{"parallel_block": false, "num_experts": 4, "shared_expert": false, "subsampling": 4, "layers": 10, "muon_scale": "match_rms_adamw", "weight_decay": 0.0}
Rows from block 3 of a small audio frame classifier, named by matrix and row number. Rows with one number within an expert belong to one neuron, the router's apart. Each number is 500 + 40 x the weight over its row's rms, rounded and kept within 0 to 999. All counts start at 0. Numbers have three digits each.
Before each expert's rows are labels from the 100 clips, of 14976, where the router gives the expert most weight on average: "peak on" is the class under the peak; "strongest on" is what is common among them. Only what is clearly more common there than usual is listed. The data: synthesized solo parts of chorales (CocoChorales).
# router: router (model.blocks.3.mlp.router.weight, 4x320, trained with AdamW), inputs 54-107
# up: expert up (model.blocks.3.mlp.up, 4x320x320), inputs 54-107
# down: expert down (model.blocks.3.mlp.down, 4x320x320, transposed), outputs 54-107

# expert 3
peak on: silence
strongest on: note F#5; note G#4
router.3:543523477516531469523493493484543534452498551499467516461517485512465489458510553588465445429550546506499477546515501558522482584519492484510487490509494550462505
up.0:496521562474531513508511472528502527537554431498486446553479508565498527493474508491499436507469493554514492437484539519485551509512481465554518475561512498517432
down.0:514544490437568501539534562521485490493490472434484486457548488489524528462504492515481527507480555475513485466475463488552560458469490547471484473547497481551494
up.1:454470519434497514483415466527439576514527451522495470491487441459482515490500466436531482569491461395454454446486574472481493502546471528551536468532461497541541
down.1:545401476495491511500430570482542543491506452510497502548538524434531480487485454433454490513517519526546508467490537519502552562517460459360504535527513527529487
up.2:470447518458510506534559510532498563556534407425509471524439466493571582527556431532524472499469498493474550470450490481537541508468440547533461472531535440576496
down.2:507455485559484440500450532540532404464528510502542521472482517497611509525520560453496539461506406464504470505523499474446469539500522578418502522502534459456533
up.3:534543479568501517526539508531455625471473508411482500538516506502539478493447502514509494499494569576495464565574540512467502503480483485492513563468447462442514
down.3:491513497516463423493619486494486496493495481586453487532503505549488516428466620519488541526432551494558541514469483508445509507480559426493518503512433512589501
up.4:473521429496513502487545484454548413566465473499441448532463508482465450547512528449451554492452478463450465513491471534473435459485498433503427482567551480491394
down.4:523548487510432487476583494450470492504520558476479536498509553554520476532481516508487420450501435479376497451485482463513529516505423457521575525569554480517491
up.5:522479456507485452489520498500527509541461489463538441521490437574447508527450500502440523532551398501422473490456524495563484502443480510559524513519512466508514
down.5:489575483511502615448498531468517447459512489533513503516447494446519524497469520492527455477497442474511522483495505527533462459505472471502476504528487560507469
up.6:530443486517567529482527491493475467491562487487489486573516516476541500488490421533421450511455516496537492524516518497554548528458454432448452541564524490461551
down.6:512495450477540446380472482477492523515490468502452471493562429466455508481547501491418421459531525461469571530493516566428546514479455509453473503535443545487479
up.7:476499465473441505553525530591557450504543461455509530456548515483511446482540526468548580448518493498540484468519538533439522483505492489473562515476528536458473
down.7:504534503548534457515460488509483515518513488526459495497506479467430479510476559534500513500515453500577445563502530513404530473477552575461466486552465496513456
up.8:587510433534491545519485457543402429546474486526553517530513473439473484599525557503505490464444505485480604543475521528533518519499486440489523495452494498523526
down.8:527410532522491549488475492516440505492482489534497513492541513582547469470465575561437488598486382503515411433501557518425457489478486497472471507634470513522459
up.9:463456427500466527491518526495477478515503526519538485491521515483501504504458527511558493502508493502571486461556497496479499560516506528497505434528439555542529
down.9:526536534533513562545472503521470506506533518421499481484545519514475515544510445471467500446462524544517522445525600507455516467483623456445536504569480564531551
up.10:461549532592496527426478468553555450497431434552402517505534487473455508460484505463506448544495496554478446427445448457410504557579480500513400433484528459499480
down.10:451559506471524497526477477482494444490502486513516517469513489541490494506451485555542526494464435511525494482536484486503544403474509551461412491561480488448510
up.11:489492528509518494494533539475498449520471513491468501494433534526520463550481547532462481451511520475502453599481402464519511528472560495578450460468515495567470
down.11:510480533463537442566516459419504439497515470492501532529500468551504531424430523487472454471500570418542514444491473444479557425510510528437518488538528487483526

# expert 2
peak on: C#4; C4
strongest on: tuba; note C#4; note C4
router.2:560431496538534440487413541470466533570501472483562497517486457565491489544512435431548460539444437498473506474533480464437518463459519505426519495535514459525546
up.0:493480533466514579505516533520493479497493488540377457529520484478473546513426550433425472514466552501450449480544444535463546401452516513487507524485529546453459
down.0:459510504472437457516536529508487514500478503530476534479501502574488515548503482519558359508530440528469479456480572503635486499531447507520490491553546466483578
up.1:439571562473510448529532513457453367499511475489488479522487552464502460463466459446474516448535520473495576530571517469543499524456486474542480496496556511555455
down.1:453505529525475524495581428494516474526487536481526513528491467508489429540465541499551505517453529443531473437497455443478457514531529503469526528541565452414457
up.2:539539527513507482504488516479471553426502498455545561498508530555579486468540517487459509457453541476533474576508513520552525479578475504573424469508520520552433
down.2:460599496485631482523536539496501541485498473529533513450447468579519559505522507472514565520519477488486417493460461504565477518502485435428562512505494472568487
up.3:421504427508519530512498472470509524511526535572511518473481483476550491451540503551562462593533495580494377560476518467555522491461478496515583502492516469508475
down.3:450551508543517531494517463544478447492490454484504478508522536499499443520506521509505490546515534507498628501481483453492510540469477529401436489479451524448487
up.4:405515437553469530506555463506503552481530527467505553564481466438491459472453488525505514523511512462495431442491506495538506555469531555539537568533519468458482
down.4:485465515575559484517656487500529563491505509505458493564458521509498497520585509512547504490446443515430524554482578613552489464496463444473500517483527545482544
up.5:492499506480529482596454508522492528450472493427489494516519449426477507511483492472483551481579497524465462473556483479489473569505520436482573439463463510504532
down.5:509469476520378467486574500545569478501521529536538484515504525461541499506542499555513452482528547505468491582521457529542491484491478518472611482500559467437475
up.6:447659599530462439511525508539548479497582544558471501502470482526431501485506491475480477536523502458515500492431483531479493541496586496496482503459584512573436
down.6:488653512509483575520427527453538517467499500530452501475486442509492516471504476529474478497490433493582493413513564482531512423559546551507542464524570566548484
up.7:497492486530466443519565522552505500471477508510528555544525518458481461497439463509536478507507478483509537469510498465571545474526503500472490492396467487524532
down.7:528512504509467438420609488481463544525554496591508483547553451492419436480502479474465477502529551445425505522535579498526516513514488497520474490442492469434495
up.8:554495495511412505488511561541505498466468518463480513516513492582501543460562514522493476476540439472419487563579556526543529555436522493527438412564466482498452
down.8:465517496521508495529483495501499500463517538516512498454559494526556534517443491430512516459463480523461461589501423451512461437527510573448569508412475494569478
up.9:447492468590495449458467439488501449526452464570462484563494549452464481458496444481552513586450476535472475468494510490417512504552447491525554491440424471451492
down.9:506499524487534455484465497467471515537500514465496522551524466522440563520505467509576435493503499443543532553514426516596524460465532495487530510514482451483474
up.10:487452489538532517464497451539452471467420514516514505463524523498523504469531454528501552541529492437510500582456448520473508455451433518471492514521465463528484
down.10:475482489476481533480529496375514487509518517479502500495514470493559540517465517404525511510467420499570636447488537511459548512483506482496509477467474543545477
up.11:483448521457497435516482428509565519477463531466455466450550511482501472517475555542497461512593414485516434474540555489516501558531482491523497523475499557461479
down.11:507453491489448518446511476487471500500468504504525494505510584438493521517459518554563479484479497523489505452516481469536501522472406484506539477460514531589495

# expert 1
peak on: C#5
strongest on: note C#5
router.1:420463592460515508492563511479545496471505450535552481562523461434524541517589386473450558476475434485506530479487476483525481459512435418504480554451501481485484
up.0:501485505507493448477517502501501483454496564508436476518450531451411601551581447473409507514487520527529510430515523459452585469476544537516444580464539469535424
down.0:498584435441482470502581461535429491537487514456495528499509511403458482477474512448513534577534512516520490478487528493562494556457435526467422491543487510523526
up.1:491524457531536510542532488487456463551521516516418578463485518514505479499542456497506503460452493466543495490490479491419527527363499525469477451568458449482488
down.1:476469443494483479443449543526519571444484438516468529496468465532517511523496593450507475524494464499465510471508459422402438473549556569500547476454478493475548
up.2:541395552471501526525541458541545419514467578444552504485542488468569559506489502500550470539469464550575510470487562495446502483573486527467479509427485452420466
down.2:501438540543531561538437493477541496484493486519493498488523513553467516438516494485485625480527487498499597568439495553487475545492552531515548474503507498570502
up.3:557474506513450481425544438505442521555510468462429482450522559530492483512498494520505501502550463492503483492537459432513460530554456535455452511536508558511483
down.3:527505502433498502558534564475524528507499531498487480593428563545444467535562445563460506487498460564489491449477542464360574486505459431605467508509511511584498
up.4:497467465494513535526542495492541469531500556541506561459491520497451523440534511463478504494433485523497534506557481479568476533481496506470504530529482480527584
down.4:494588486491469423488420569549491494472530480507513498552558560517527533434509519439553522479458493450497417514490530491477472506518485515553617509501550458517513
up.5:596522491481447416556488503467444529455456514541528502516445493556467527548508530470449509485548487434590449551444491500462517502572519488528513548498476516468476
down.5:477469481533531534532458486519556525520469494463496510465466520428461449518536475488494497528451465480467495468516430536531476497498526504505535527486470446485478
up.6:502494423527478470482485488533501539444510436464528539481515508505511508518492477448576524507479483466446511576523538529536565490512489507530497523532456505476500
down.6:528419479507434456553455487473431545537466602567474506472470506571545494560507487488519482492541455456559506484549458488591520529539447459422408500401567475491542
up.7:489483445507446495510601450480554529433483464512523493586543499488522463408582444551556579593509449543474535475599491456555552501535532532450503564437492492457552
down.7:499518541558527492531566514502442476515453518560509487484507515461500566477456577493456503465513600506553552562527526519533529447445436552526413489504544503565459
up.8:486477445553492526466500556470522464459495537492495529531486430517532468438429495500442592491514492432536506462394441430519514519501463518467629466482509457616453
down.8:493582514568449517479583518536542529513461490479492498459551547590589523553477509477397446493480547514448518451494516523547527550547517437506410478449480530507478
up.9:576472501462481467465506541424464479490457521508537569478518518520524495545447552512558535504540494456510418447482472547448510465483489476492511529445540579556429
down.9:511555470491464564450493513525541544486505561522540489486570500488510444551495529508543535449530533479449425486488575548535532538474496489443527518512480479447487
up.10:466481458480528636519574468516498462574493542468466513501485460522541461451509474512466509563499494428517537501544526536594517515554511471540534479490467520390507
down.10:491439502506467474463443513458494501509510498491518519538533485547520595470396469532435464515462483517521553525491592505486501513465588485490537474569489513475468
up.11:491478517502554496541513532510463460416514453495512482525517475466439515520573568529447496528481539510547562610492441499531554523435524466535423537470504537531424
down.11:528494557464404472485493466532565519493486472522536465483511492582592407544509479456534467482498538520483466372504588460497479431519479578451502494500461484476504

# expert 0
peak on: F5; C5
strongest on: note F5; note C5
router.0:484555444477450549504539431501462456484533514493468499425467553450535457512396585503493512523493534516530469467507501472502483448526513583610533494526535497505465
up.0:558594538497484454552542498483498522513498545518510477490470456503507517458517548541508489519539514434472543515425563462460499504452576449450471458525514436484452
down.0:510453491458548547448499455550499493489487430511492500519484516473549504511569436574515518468433516489453507512469479531487511499477515455514587501531484510455462
up.1:534522501510462526524482494548553510513442442458499549510535520529535501495536544562598505539420504542444540588527448526494535542543501522428432492443518486510522
down.1:466406454514473560514429490575510468510530557473507486431535515472487471414494478467476587420476445557586563521553432513493477526504455501559512487504455480523493
up.2:488530456508498569512497495470554476510548485447517539536511494575474563410445521444508439438508509479564498558471482500490477458501520449470517473433520474446501
down.2:547565470511545535474516480536493540462501551461473511602508477548505541472445459521504530492482438570541452475514586451511450454475556457467462507415544519541440
up.3:581494542520524522502462540566472523498471544455476453505512498502516474453485556533426495475578536497378455453547486553549516539444489582464491459495464560494487
down.3:516528548489556381548485546497517484541431505505447511493458549482546517516442553501491512496515447533522468472453570464467472444454558387542559536525423470463545
up.4:566530438437539495530542487552507588464370504519474540518490505502460470475541478486526466525518451534523553523524456493445521543535562462449407484522517487509507
down.4:497487507501531523522474453532527502464497514559503508506548554570548533569551611503530528493501472545532478575514462539586480475543595506461457507473512542524405
up.5:502487464482521465523507518611461493464483462447423530501481463521487569451491518516477474551592458511503513577479498503607529536497442476462464582537490497488521
down.5:596397539534428547486509491455480521497500506547509539501519469470448488510456513503593529521458509515546546520496508537508470417447488482492524524595492477526457
up.6:561499422467433497455510481484532463492443553514515526499474517579507467458519531477479476455536493497569588503497519506481479558528494454544626504521449560498520
down.6:523537505444515457391427519494517485490503470504534501546492544464494520495533473463527511531476537491506484497501582498488515523494520507480428497451496519465484
up.7:515524425547498568513501492481484467516468543457550548473506471554517480481490425493442549537569450517502569454534507489549494566509439516498521522509506518541468
down.7:456447498585522465411478501413465524512493529439466502542452461612428469522610475482535519508552522572491439528469471524467560511466600490409530495454502460492473
up.8:497491505498514483502523512467520579509558487543514472550500475496543477519539550525522518522512532572535515515458498472562413546494555471436496425481482535481535
down.8:464524525441413587520516508442482510494457510549518484555433449514552526520491527549540500459517475442530384509550550512569514390532485518624493511573502500529467
up.9:469518501510490438482485467536512448511462477536553460476490539501536490450507514511486429564502467529528560509515495482492487512517513539471425517483512492524533
down.9:565436512457519547506579417520484508468507476527513518487529543585410595442561477442497434425464537457548421492503433522564484432491611485505592526561471490494470
up.10:502494508543501468497461505499477576542514516555523515459443495533472522430431478455488460523512465453514481527416487513543608502513525478515544524490497451526495
down.10:510437508503414501532494503470482551491499506470490515484556511562545489539509462497487517431525531522506586599487526482359436446490510467485610501457478461541527
up.11:527461557581505495566556428543524490553531578542526514448506479534485562461457421503490444504484569499485456419444462488465580543474512467533427522501553496489501
down.11:485482469474449418504516479513467474446513532499457501483520474471488443514471568476531537513471541617601505534503556527508571434493500475422461551478489441498475