{"dataset": "synthesized solo parts of chorales (CocoChorales)", "qk_norm": true, "inner_norm": false, "experts_per_token": 2, "batch_size": 48}
Rows from block 3 of a small audio frame classifier, named by matrix and row number. Rows with one number within an expert belong to one neuron, the router's apart. Each number is 128 + 24 x the weight over its row's rms, rounded and kept within 0 to 255. All counts start at 0.
Before each expert's rows are labels from the 100 clips, of 14976, where the router gives the expert most weight on average: "lies over" is the class under the peak. Only what is clearly more common there than usual is listed. The data: synthesized solo parts of chorales (CocoChorales). In brackets: how many of the 100, against the usual share in percent.
# router: router (model.blocks.3.mlp.router.weight, 4x320, trained with AdamW), inputs 162-215
# up: expert up (model.blocks.3.mlp.up, 4x320x320), inputs 162-215
# down: expert down (model.blocks.3.mlp.down, 4x320x320, transposed), outputs 162-215

# expert 3
lies over: silence (75 vs 12.1)
router.3 [120 120 131 131 155 127 132  96  73 130 100 112 124 122 162  96 147 106 169  99 100  80 141 157 177 156 130 102 141 126 123 137 110  94 133 155 130 111 108 150 135 136 116  84 116 140 116 174 125  93 169 149  94 136]
up.0 [ 82  99 142 149 123 125 167 106 124 130 179 113  71 101  99 154 131 130 102 133 151 119 121 139 104 118 194 136 154 112 167  81 105 151 103  97  99 129 116 128 137 134 100 117 145 114 139 125 125 114 110 123 133 145]
down.0 [123 114 123 124 124 132 164 128 137 164 148  99 132 126 162 118 140 155 141 135  73 111 116 129 132 122 129 142 117 129 204 234 124 138 115 146 146  96  94 121 112 142 146  93 124 119 153  65 163 109 120 131 143 139]
up.1 [105 106 107 106 112 127 154  94 134 122  94 174  96 134  83 180 134 103  87 153 146 135 116 113 128  75  87 122 146 130 171 128 103 149 124 113 139 142 135 106 114 106 130 153  90 151 120  79 137  84 129 126 161 116]
down.1 [149 127 128 119 135 111 137 132  97 151 118 126 154 185 112 143 136 132  86 163 139 132 129 121 154 136 133 120 137  82 116 193 135 130 179  81 147 134 170 154 112 124 122 129 128 115 103 140 113 139 147 108 209 128]
up.2 [108 109 118 144 169 131 170 118 177 163 137  90 153 139 119 100 124 150 144 168 172 158  67 143 137  94 145 168 134  89 127 124 143 131 145 128 113 105  95 122  99 108 110 102 179 164 116 115  99 136  98 108 111 114]
down.2 [154 142 126  74 120 131 114 121 139 138 124 189 144  82 128  89 137 114  79 101 124  65 169 103 135 113 118 175 136 105 142 141 132 107 138  96 148 121 163 115 149 112 111 157 140  93 121 148 166 136 143 125 119 128]
up.3 [157 118 134 104 103 104 164  84  95 125 134 137 113  99 151 154  75 162 121 135 123  96 110 160 116  64 133 117 136 111 155  99 103  82 111 204 123 153 131 138 151  96 135 185 138 109 155 139 157 121  98 119 134 169]
down.3 [ 97 140 138 120 151 129 127 139 102 136 128 157 101 108 104 135 102 127 111  98 137  82 140 151 130 128 126  91 125 120 109 163 139  73 107 111 146 127 118 128  94 129 127  88 136 152  70 143 152 120  93 113 138 135]
up.4 [134 104 127 162 109  97 159 130 112 125 132 118 130 196 116 100 152  98 135 107 129 118 152 132 148 103 137 106  86 126 147  64  98 142 174 119 155 106 177 103 112 103 135 140 112 135 112  89 123 127 119 156 115 138]
down.4 [112 150 147 127 144 142 117 131 126 111 125  92 124 128 137 126 144 130 115  87 139 151 190 128 121 121 146  96 133  65 204  86 124 149 133 138 127 150 134 134 117 138 142 155 143  84  95 178 112  97 102 105 135 142]
up.5 [167 121 118 134 150 183 118 147 125 153 110 121 155 101 116 155 141 120 128  90 111 135 103 168 123 138 141  96  89 113 103 150 116 116  98 148 137 124 119 104 154 132 140 151 111 142 139 113 109 131 119 124 101 109]
down.5 [148 108 137 109 114 127  74 103 115  99 116  46 117 125  89 134 140  81 127  96 147 164 127 132 117 142  85 153 138 203 110 112 153 141 119  90 128 122 165 136  74 111 122 122 131 159  84 110 114 117  87 144 149 142]

# expert 2
lies over: C#4 (35 vs 3.8); C4 (28 vs 3.2)
router.2 [139 159 143 153 107 153 141 132 174  90 167 178 133 132 127 157 135  98 107 146 126 162 107 108  71  92  97 149 116 108 119 151 130 160 138 114 128 115 152 115 159 106 126 159 164 105 102  93 141 155 126 109  93  85]
up.0 [131 146 139 122 131 148  90 100 103 103 146 149 142 126 123 120 131 161  86 109 180 119  97 114 135 138 147 128 119  49 130 100 146 134 163 125 128 142 129  70 110 150 135 127  82  82 136 156 136 100 131 131 115 114]
down.0 [111 121 124 143 148 109 116 144 144  94 118  83 118 154  96  70 127 148 118  93 173 157 159 119 135 136  59  92 127 159 143 111 136 154 105 159 129 158 114 127 155 109 145 153 133 128 124 148 157 194 131 121 127 126]
up.1 [138  74 146 127 128 110 129 154 161 175  78 194 139 118 133 101  77 167 112 142 122 145 113 115 136 137 114 158 146 139 113 186 130 131 118 108 137 107 117 143 125 176 118 118  99 134 104 115 121 144 157 120 128 148]
down.1 [140 109 120 124 120 129 132 125 112 118 116 160 110  83 113 127 133 126 113 107 134  81 109 135 114 122 152 150 129 122 102  88 122 151 132 110 114 138  91 142  86 127 120 112 137 130 118  92 140 148 108 101 125 130]
up.2 [117 121 130 101 114 165 128 131 157  85 148 101 146 117 117 108 101 122 140 136 124 124 145 146 132 143 170 154  94 130 138  85 138 121 128 176 148 125 126 122 126 151 125 114  82 115 111 143 133 144 130 136 129 116]
down.2 [139 131 120 117 137 125 124 130 118 132 127 111 114 116  83 112 126 114 119 106 142 163 112 164 125 134 198 132 106 152  99 145 151 168 145 137 117 161 195 146  51 128 131 120 132  82 157  94 133 145 145 133 133 148]
up.3 [ 94 120 129 153 150 150 109  61 177 143 144  87 165 120 155 118 151 112  99 112 168 141 134 133 116 132 135 125 128 124 129 132 114 127 148 173 128 158  63  80 104 130 138 139 122 100 162 129 116 181 132 122 136 181]
down.3 [137 105 112 144 115 114  80 145 163  88 140 149 131 124 143  93 141 145  98 221 149 148 124 136 118 131 115  88 118 112 112 201 130 110  93 148 139  85 163 124  82 153 134 119 132 158 171 133 138 194  88 141 130 118]
up.4 [ 99  97 155 106 147 156 128 118 116 124  91 140 116 109 140  99 113 127 151 133 161 151 150 134 137 114 132 136 137 118  85 168  84 143 118 133 119 116 128  93 136 112 171 114 127 165 153 107 211 137 128 128 152 108]
down.4 [115 164 135 150 129 132 166 173 101 153 128  97 123  97 154 109 136 158 120 108 109  95  86 119 110 133 104 158 113 129 111  88 145 132 164 124 115 163  93 122 136 174  95 127 125 121 129 131 163 141 109  98 127 112]
up.5 [115 151 162 142 133 143  91  94 115 194 126 139 116 135 132 140 124 138 104  78 120 106 108 111 154  94 147 144 113 129 125 117 100 159  69 129 127 125 125 100 163 151 138 111 129 117 144 109  90 137 136 113 116 136]
down.5 [126 112 136 121 139 120  84 137  60  95 122 117 125 155 140 127 123 126 100 141 122 151 135 133 118 121 134  76  97 108 162 155 136 114 110 103 132 100 160 160 130 128  69  98 141  91 156 174 156  91  92 113 131 136]

# expert 1
lies over: C#5 (53 vs 3.6)
router.1 [142 136 139 128 118 104 106 137 158 127 105 118 141 110 115 140  96 187 110 118 136  99 129 110 153 138 142 146 108 126 121 105 111 139 121  94 129 146 103 112 133 112 148 100  97 192 137 120 108 124 105 109  95 144]
up.0 [157 139  91 134 169 104 114 122 163 167 138 145 141 142 140 159 138  87 144 136 156 132 127 125 120  90 123 144 160 122 127 136 149 118 106 123 148 138 127 134 102 125 122 107 120 119  90 152 109 142 121 129 116 127]
down.0 [127 160 150 102  90 111 136 132 130 116 114 132 132 156 148 171 133 133  86  92 129 114 129 138 140 120  92 127 135  71 138 158 120 120 164 133 147 138 146 109 142 110 125 109 118 136 119 124 130 106 134 160 105 156]
up.1 [ 84 148 134 146 151 145 128 107 118 108  90 116 115 113 135 185 144 135 127 158 120 113 153 129 126 118 143 119 125 131  58 154 121 155 130 157 123 107  89 138 152 112 143 129 138 143 153 146 113 109 119 110 137 141]
down.1 [109 138 134  98 134 124 164 103 116 114 130 154 150 119 146 106 127 127 192 154 145 152 127 136 110 139  93 133 136 152 150 152 122 126 127 151 131 201 147 167 118 132 143 139 126 128 186 111 140 141 117 169 123 130]
up.2 [125 108 186  81  98 168 108  70 132 101 118 101 144 142 120 116 117 121 112 119 158 119 141 140 127 133 176 141 174 125 135 108 105 138  76 123 113 145 149 139 142 164  99 134 108 150  99 132 124 194 153 125 123  93]
down.2 [152 132 137 133 120 111 153 148 104 109 122 199 138  97  87 155 133 111 109 138  82  61 143 122 120 130 146  98 124 107 172 169 129 145 161 150 132 105 102  94 137 176 133  82 136 118  99 151  87 125  79 101 120 133]
up.3 [145 138 168  99 135 143 105 153 201 143 127 143  98 171 128 166 125  89 143 115 138  92 121 107 122 124 164 119 150 158 121 112  80 127 177  92 143 132  96 113 151 102 129 133 135 133 122 155 121 142 139 108 134 180]
down.3 [121 109 120 128  88 120  99 117 109 108 133 157 132 106 128 149 131 119 143 183 132 156 159 106 119 124 108 146 105 144  95 140 122 147 141 116 153  50 132 136 145 118 103 140 138 128  91  97 123 151 187  99 139 144]
up.4 [121 134 108 123  94 158 133 131  98 135 152 161 178  95 140 112  92 127 129  78 159 136  95 132 128 132 118 149 125 127 117 130 105 111 106 183 117 114 119 110 131  92 151 125 146 143 102 136 121 149 170 105 188 179]
down.4 [122 129 132  95 143 127 108 129 135  93 123 166 100 120 196 109 127 128 125 133 127 155 157 115 111 114 107 134 130 133 153 134 119 170 162 101 118 143 185 149 108 163 134 137 142 114 132  63 152 140 128 145 105 111]
up.5 [134 118 108  98 162 104  96 145 130 158 143 121 159 120 121 132 134 142 120 120  82 111 121 106 127 121 119 101 146 135 142 165 137 133 120 142 122 161 139 190 138 161 123 115 117 103 113 140 108 147 112 142 107 133]
down.5 [164 138 104 129  88 132 143 121  60 121 126 134 121 119 125 158 111 112 126 122  95 156  62 126 137 125  92 140 132 132 100 134 118  87 100 148 116  46 108 134 108 132 127 101 129  99 115 183 102 142 161 124 142 126]

# expert 0
lies over: F5 (34 vs 2.9); C5 (33 vs 3.7)
router.0 [ 81  89 114 129 134 138 118 140 110 170 128 105  82 119 122 143 101 122 115 165 138 124 124 142 108 116 128  95 103 198 153 137 155 146 143 143 116 152 128 104  79 141 118 149 102  92 147 118 158  99 116 132 207 144]
up.0 [103 137 154 120 108 115 104 134  90 121 146  64  94 145  72 146 160 176 168  86 136 108 119 174 119 124 129  83 122  96  81 154  99 155 141 145 170 118 144 107 143 136 142 138 132 138 154 124  98 162 154 125 137 118]
down.0 [154 129 110 103 148 145 175 145 154 147 144  97 129 125 113  96 134 115 147 142 144 138 137  67 137 120 117 162 120 136 167  90 134 114  30 104 159 144  83 132 133 121 128 152 134 150  97 113 154 141 122 110 113 132]
up.1 [148 102 105 178 118 146 130 126  93  85 123 114 129  91 114  84 164  95 152  95 175 123 126 116 116 129  96 142 163 132 126 135 154  91 141 123 130 114 101 139 181 146 137 137 134 136 153 160 138 131 127 135 138 102]
down.1 [147 122 122  77 108 135 146 182 176 136 121  98 109 112 122 150 129 131 151 128 123 159 143 105 131 122 167 118 113 123 147 152 136 108 139 109 139 126 136 119 110  98  90 131 116 146  79  89 112 147 131 142 149 106]
up.2 [116 123  90 143 125 140 128 115 186 153  90 116 140 185 118 102 130 118 131 121 129 143 157 100 133 140 106 195 158 111 156 133  89 125  99 114 117  95 148 137 104 150 101 130 134 173 123 126 136 157 151  82 160  78]
down.2 [129 109 120 155  95 134 123 130  68 139 123  68 114 147 150 109 139 130 128 113 114 116  83 130 114 126  95 103 117  80  68 135 127 122 159 144 145 115 114 114 113 144 133 102 123 196 124 113 100 183 143 171 214 141]
up.3 [173 147 108 176 159 101 143  97  90 149 129 173 117 147 141 118 149 133 124 145 125 120 128  99 166  94 134 141 108 148 155 102 139 147 138 134  85 140 148 116 160 141 132 151 109 170 124 116 126 136 131 146 137 132]
down.3 [158 115 133 131 151 124  93 125 114 125 115 109 108 116 138 155 128  98 104 147 143 111 135 163 136 154 130 128 157 122 138 153 119 182 105  79 113 169 123 151 114  91 119 113 129 105 126 144 168 129  99 123 124 130]
up.4 [135 109 144 100 127 132 106 124 114 124  87 121 115 135 132  90 105 148 138 141 128 124 135 109 156 135 160 117 152 119 114 131 110 119 145  97 159 149 101 101 161 122 142 121 104 157 102 128 102 136 116 155 140 128]
down.4 [108 122 131 140 144 157  98 114 139 157 141 188 152 131 136 107 129 126 118 137 145 148 128 103 110 133 136 122 132 125 115 124 116 116  91 110 125 116 152 113 104 132 123 107 126 140 148 109 153 165 137 105 107 143]
up.5 [165 145 132 140 107 142 154 115 125 117  70 137 123 156 119 108 131 129  94 154 101 134 136 169 134 146 143 125 115 121 119 155 110 133 120 120 131 138 116 175 123 158  93 148 120 122 126 126 156 123 135 127 154 130]
down.5 [107 119 119 122 125 121 153 152 176 104 128 148 119 175 145 117 108 130 147 120 160  93 161  68 122 134 130 105 134 123 130 118 118  66 148 120 125 148 151 131 127 175 131 116 126 163 140 130 159  89 122 157  91 137]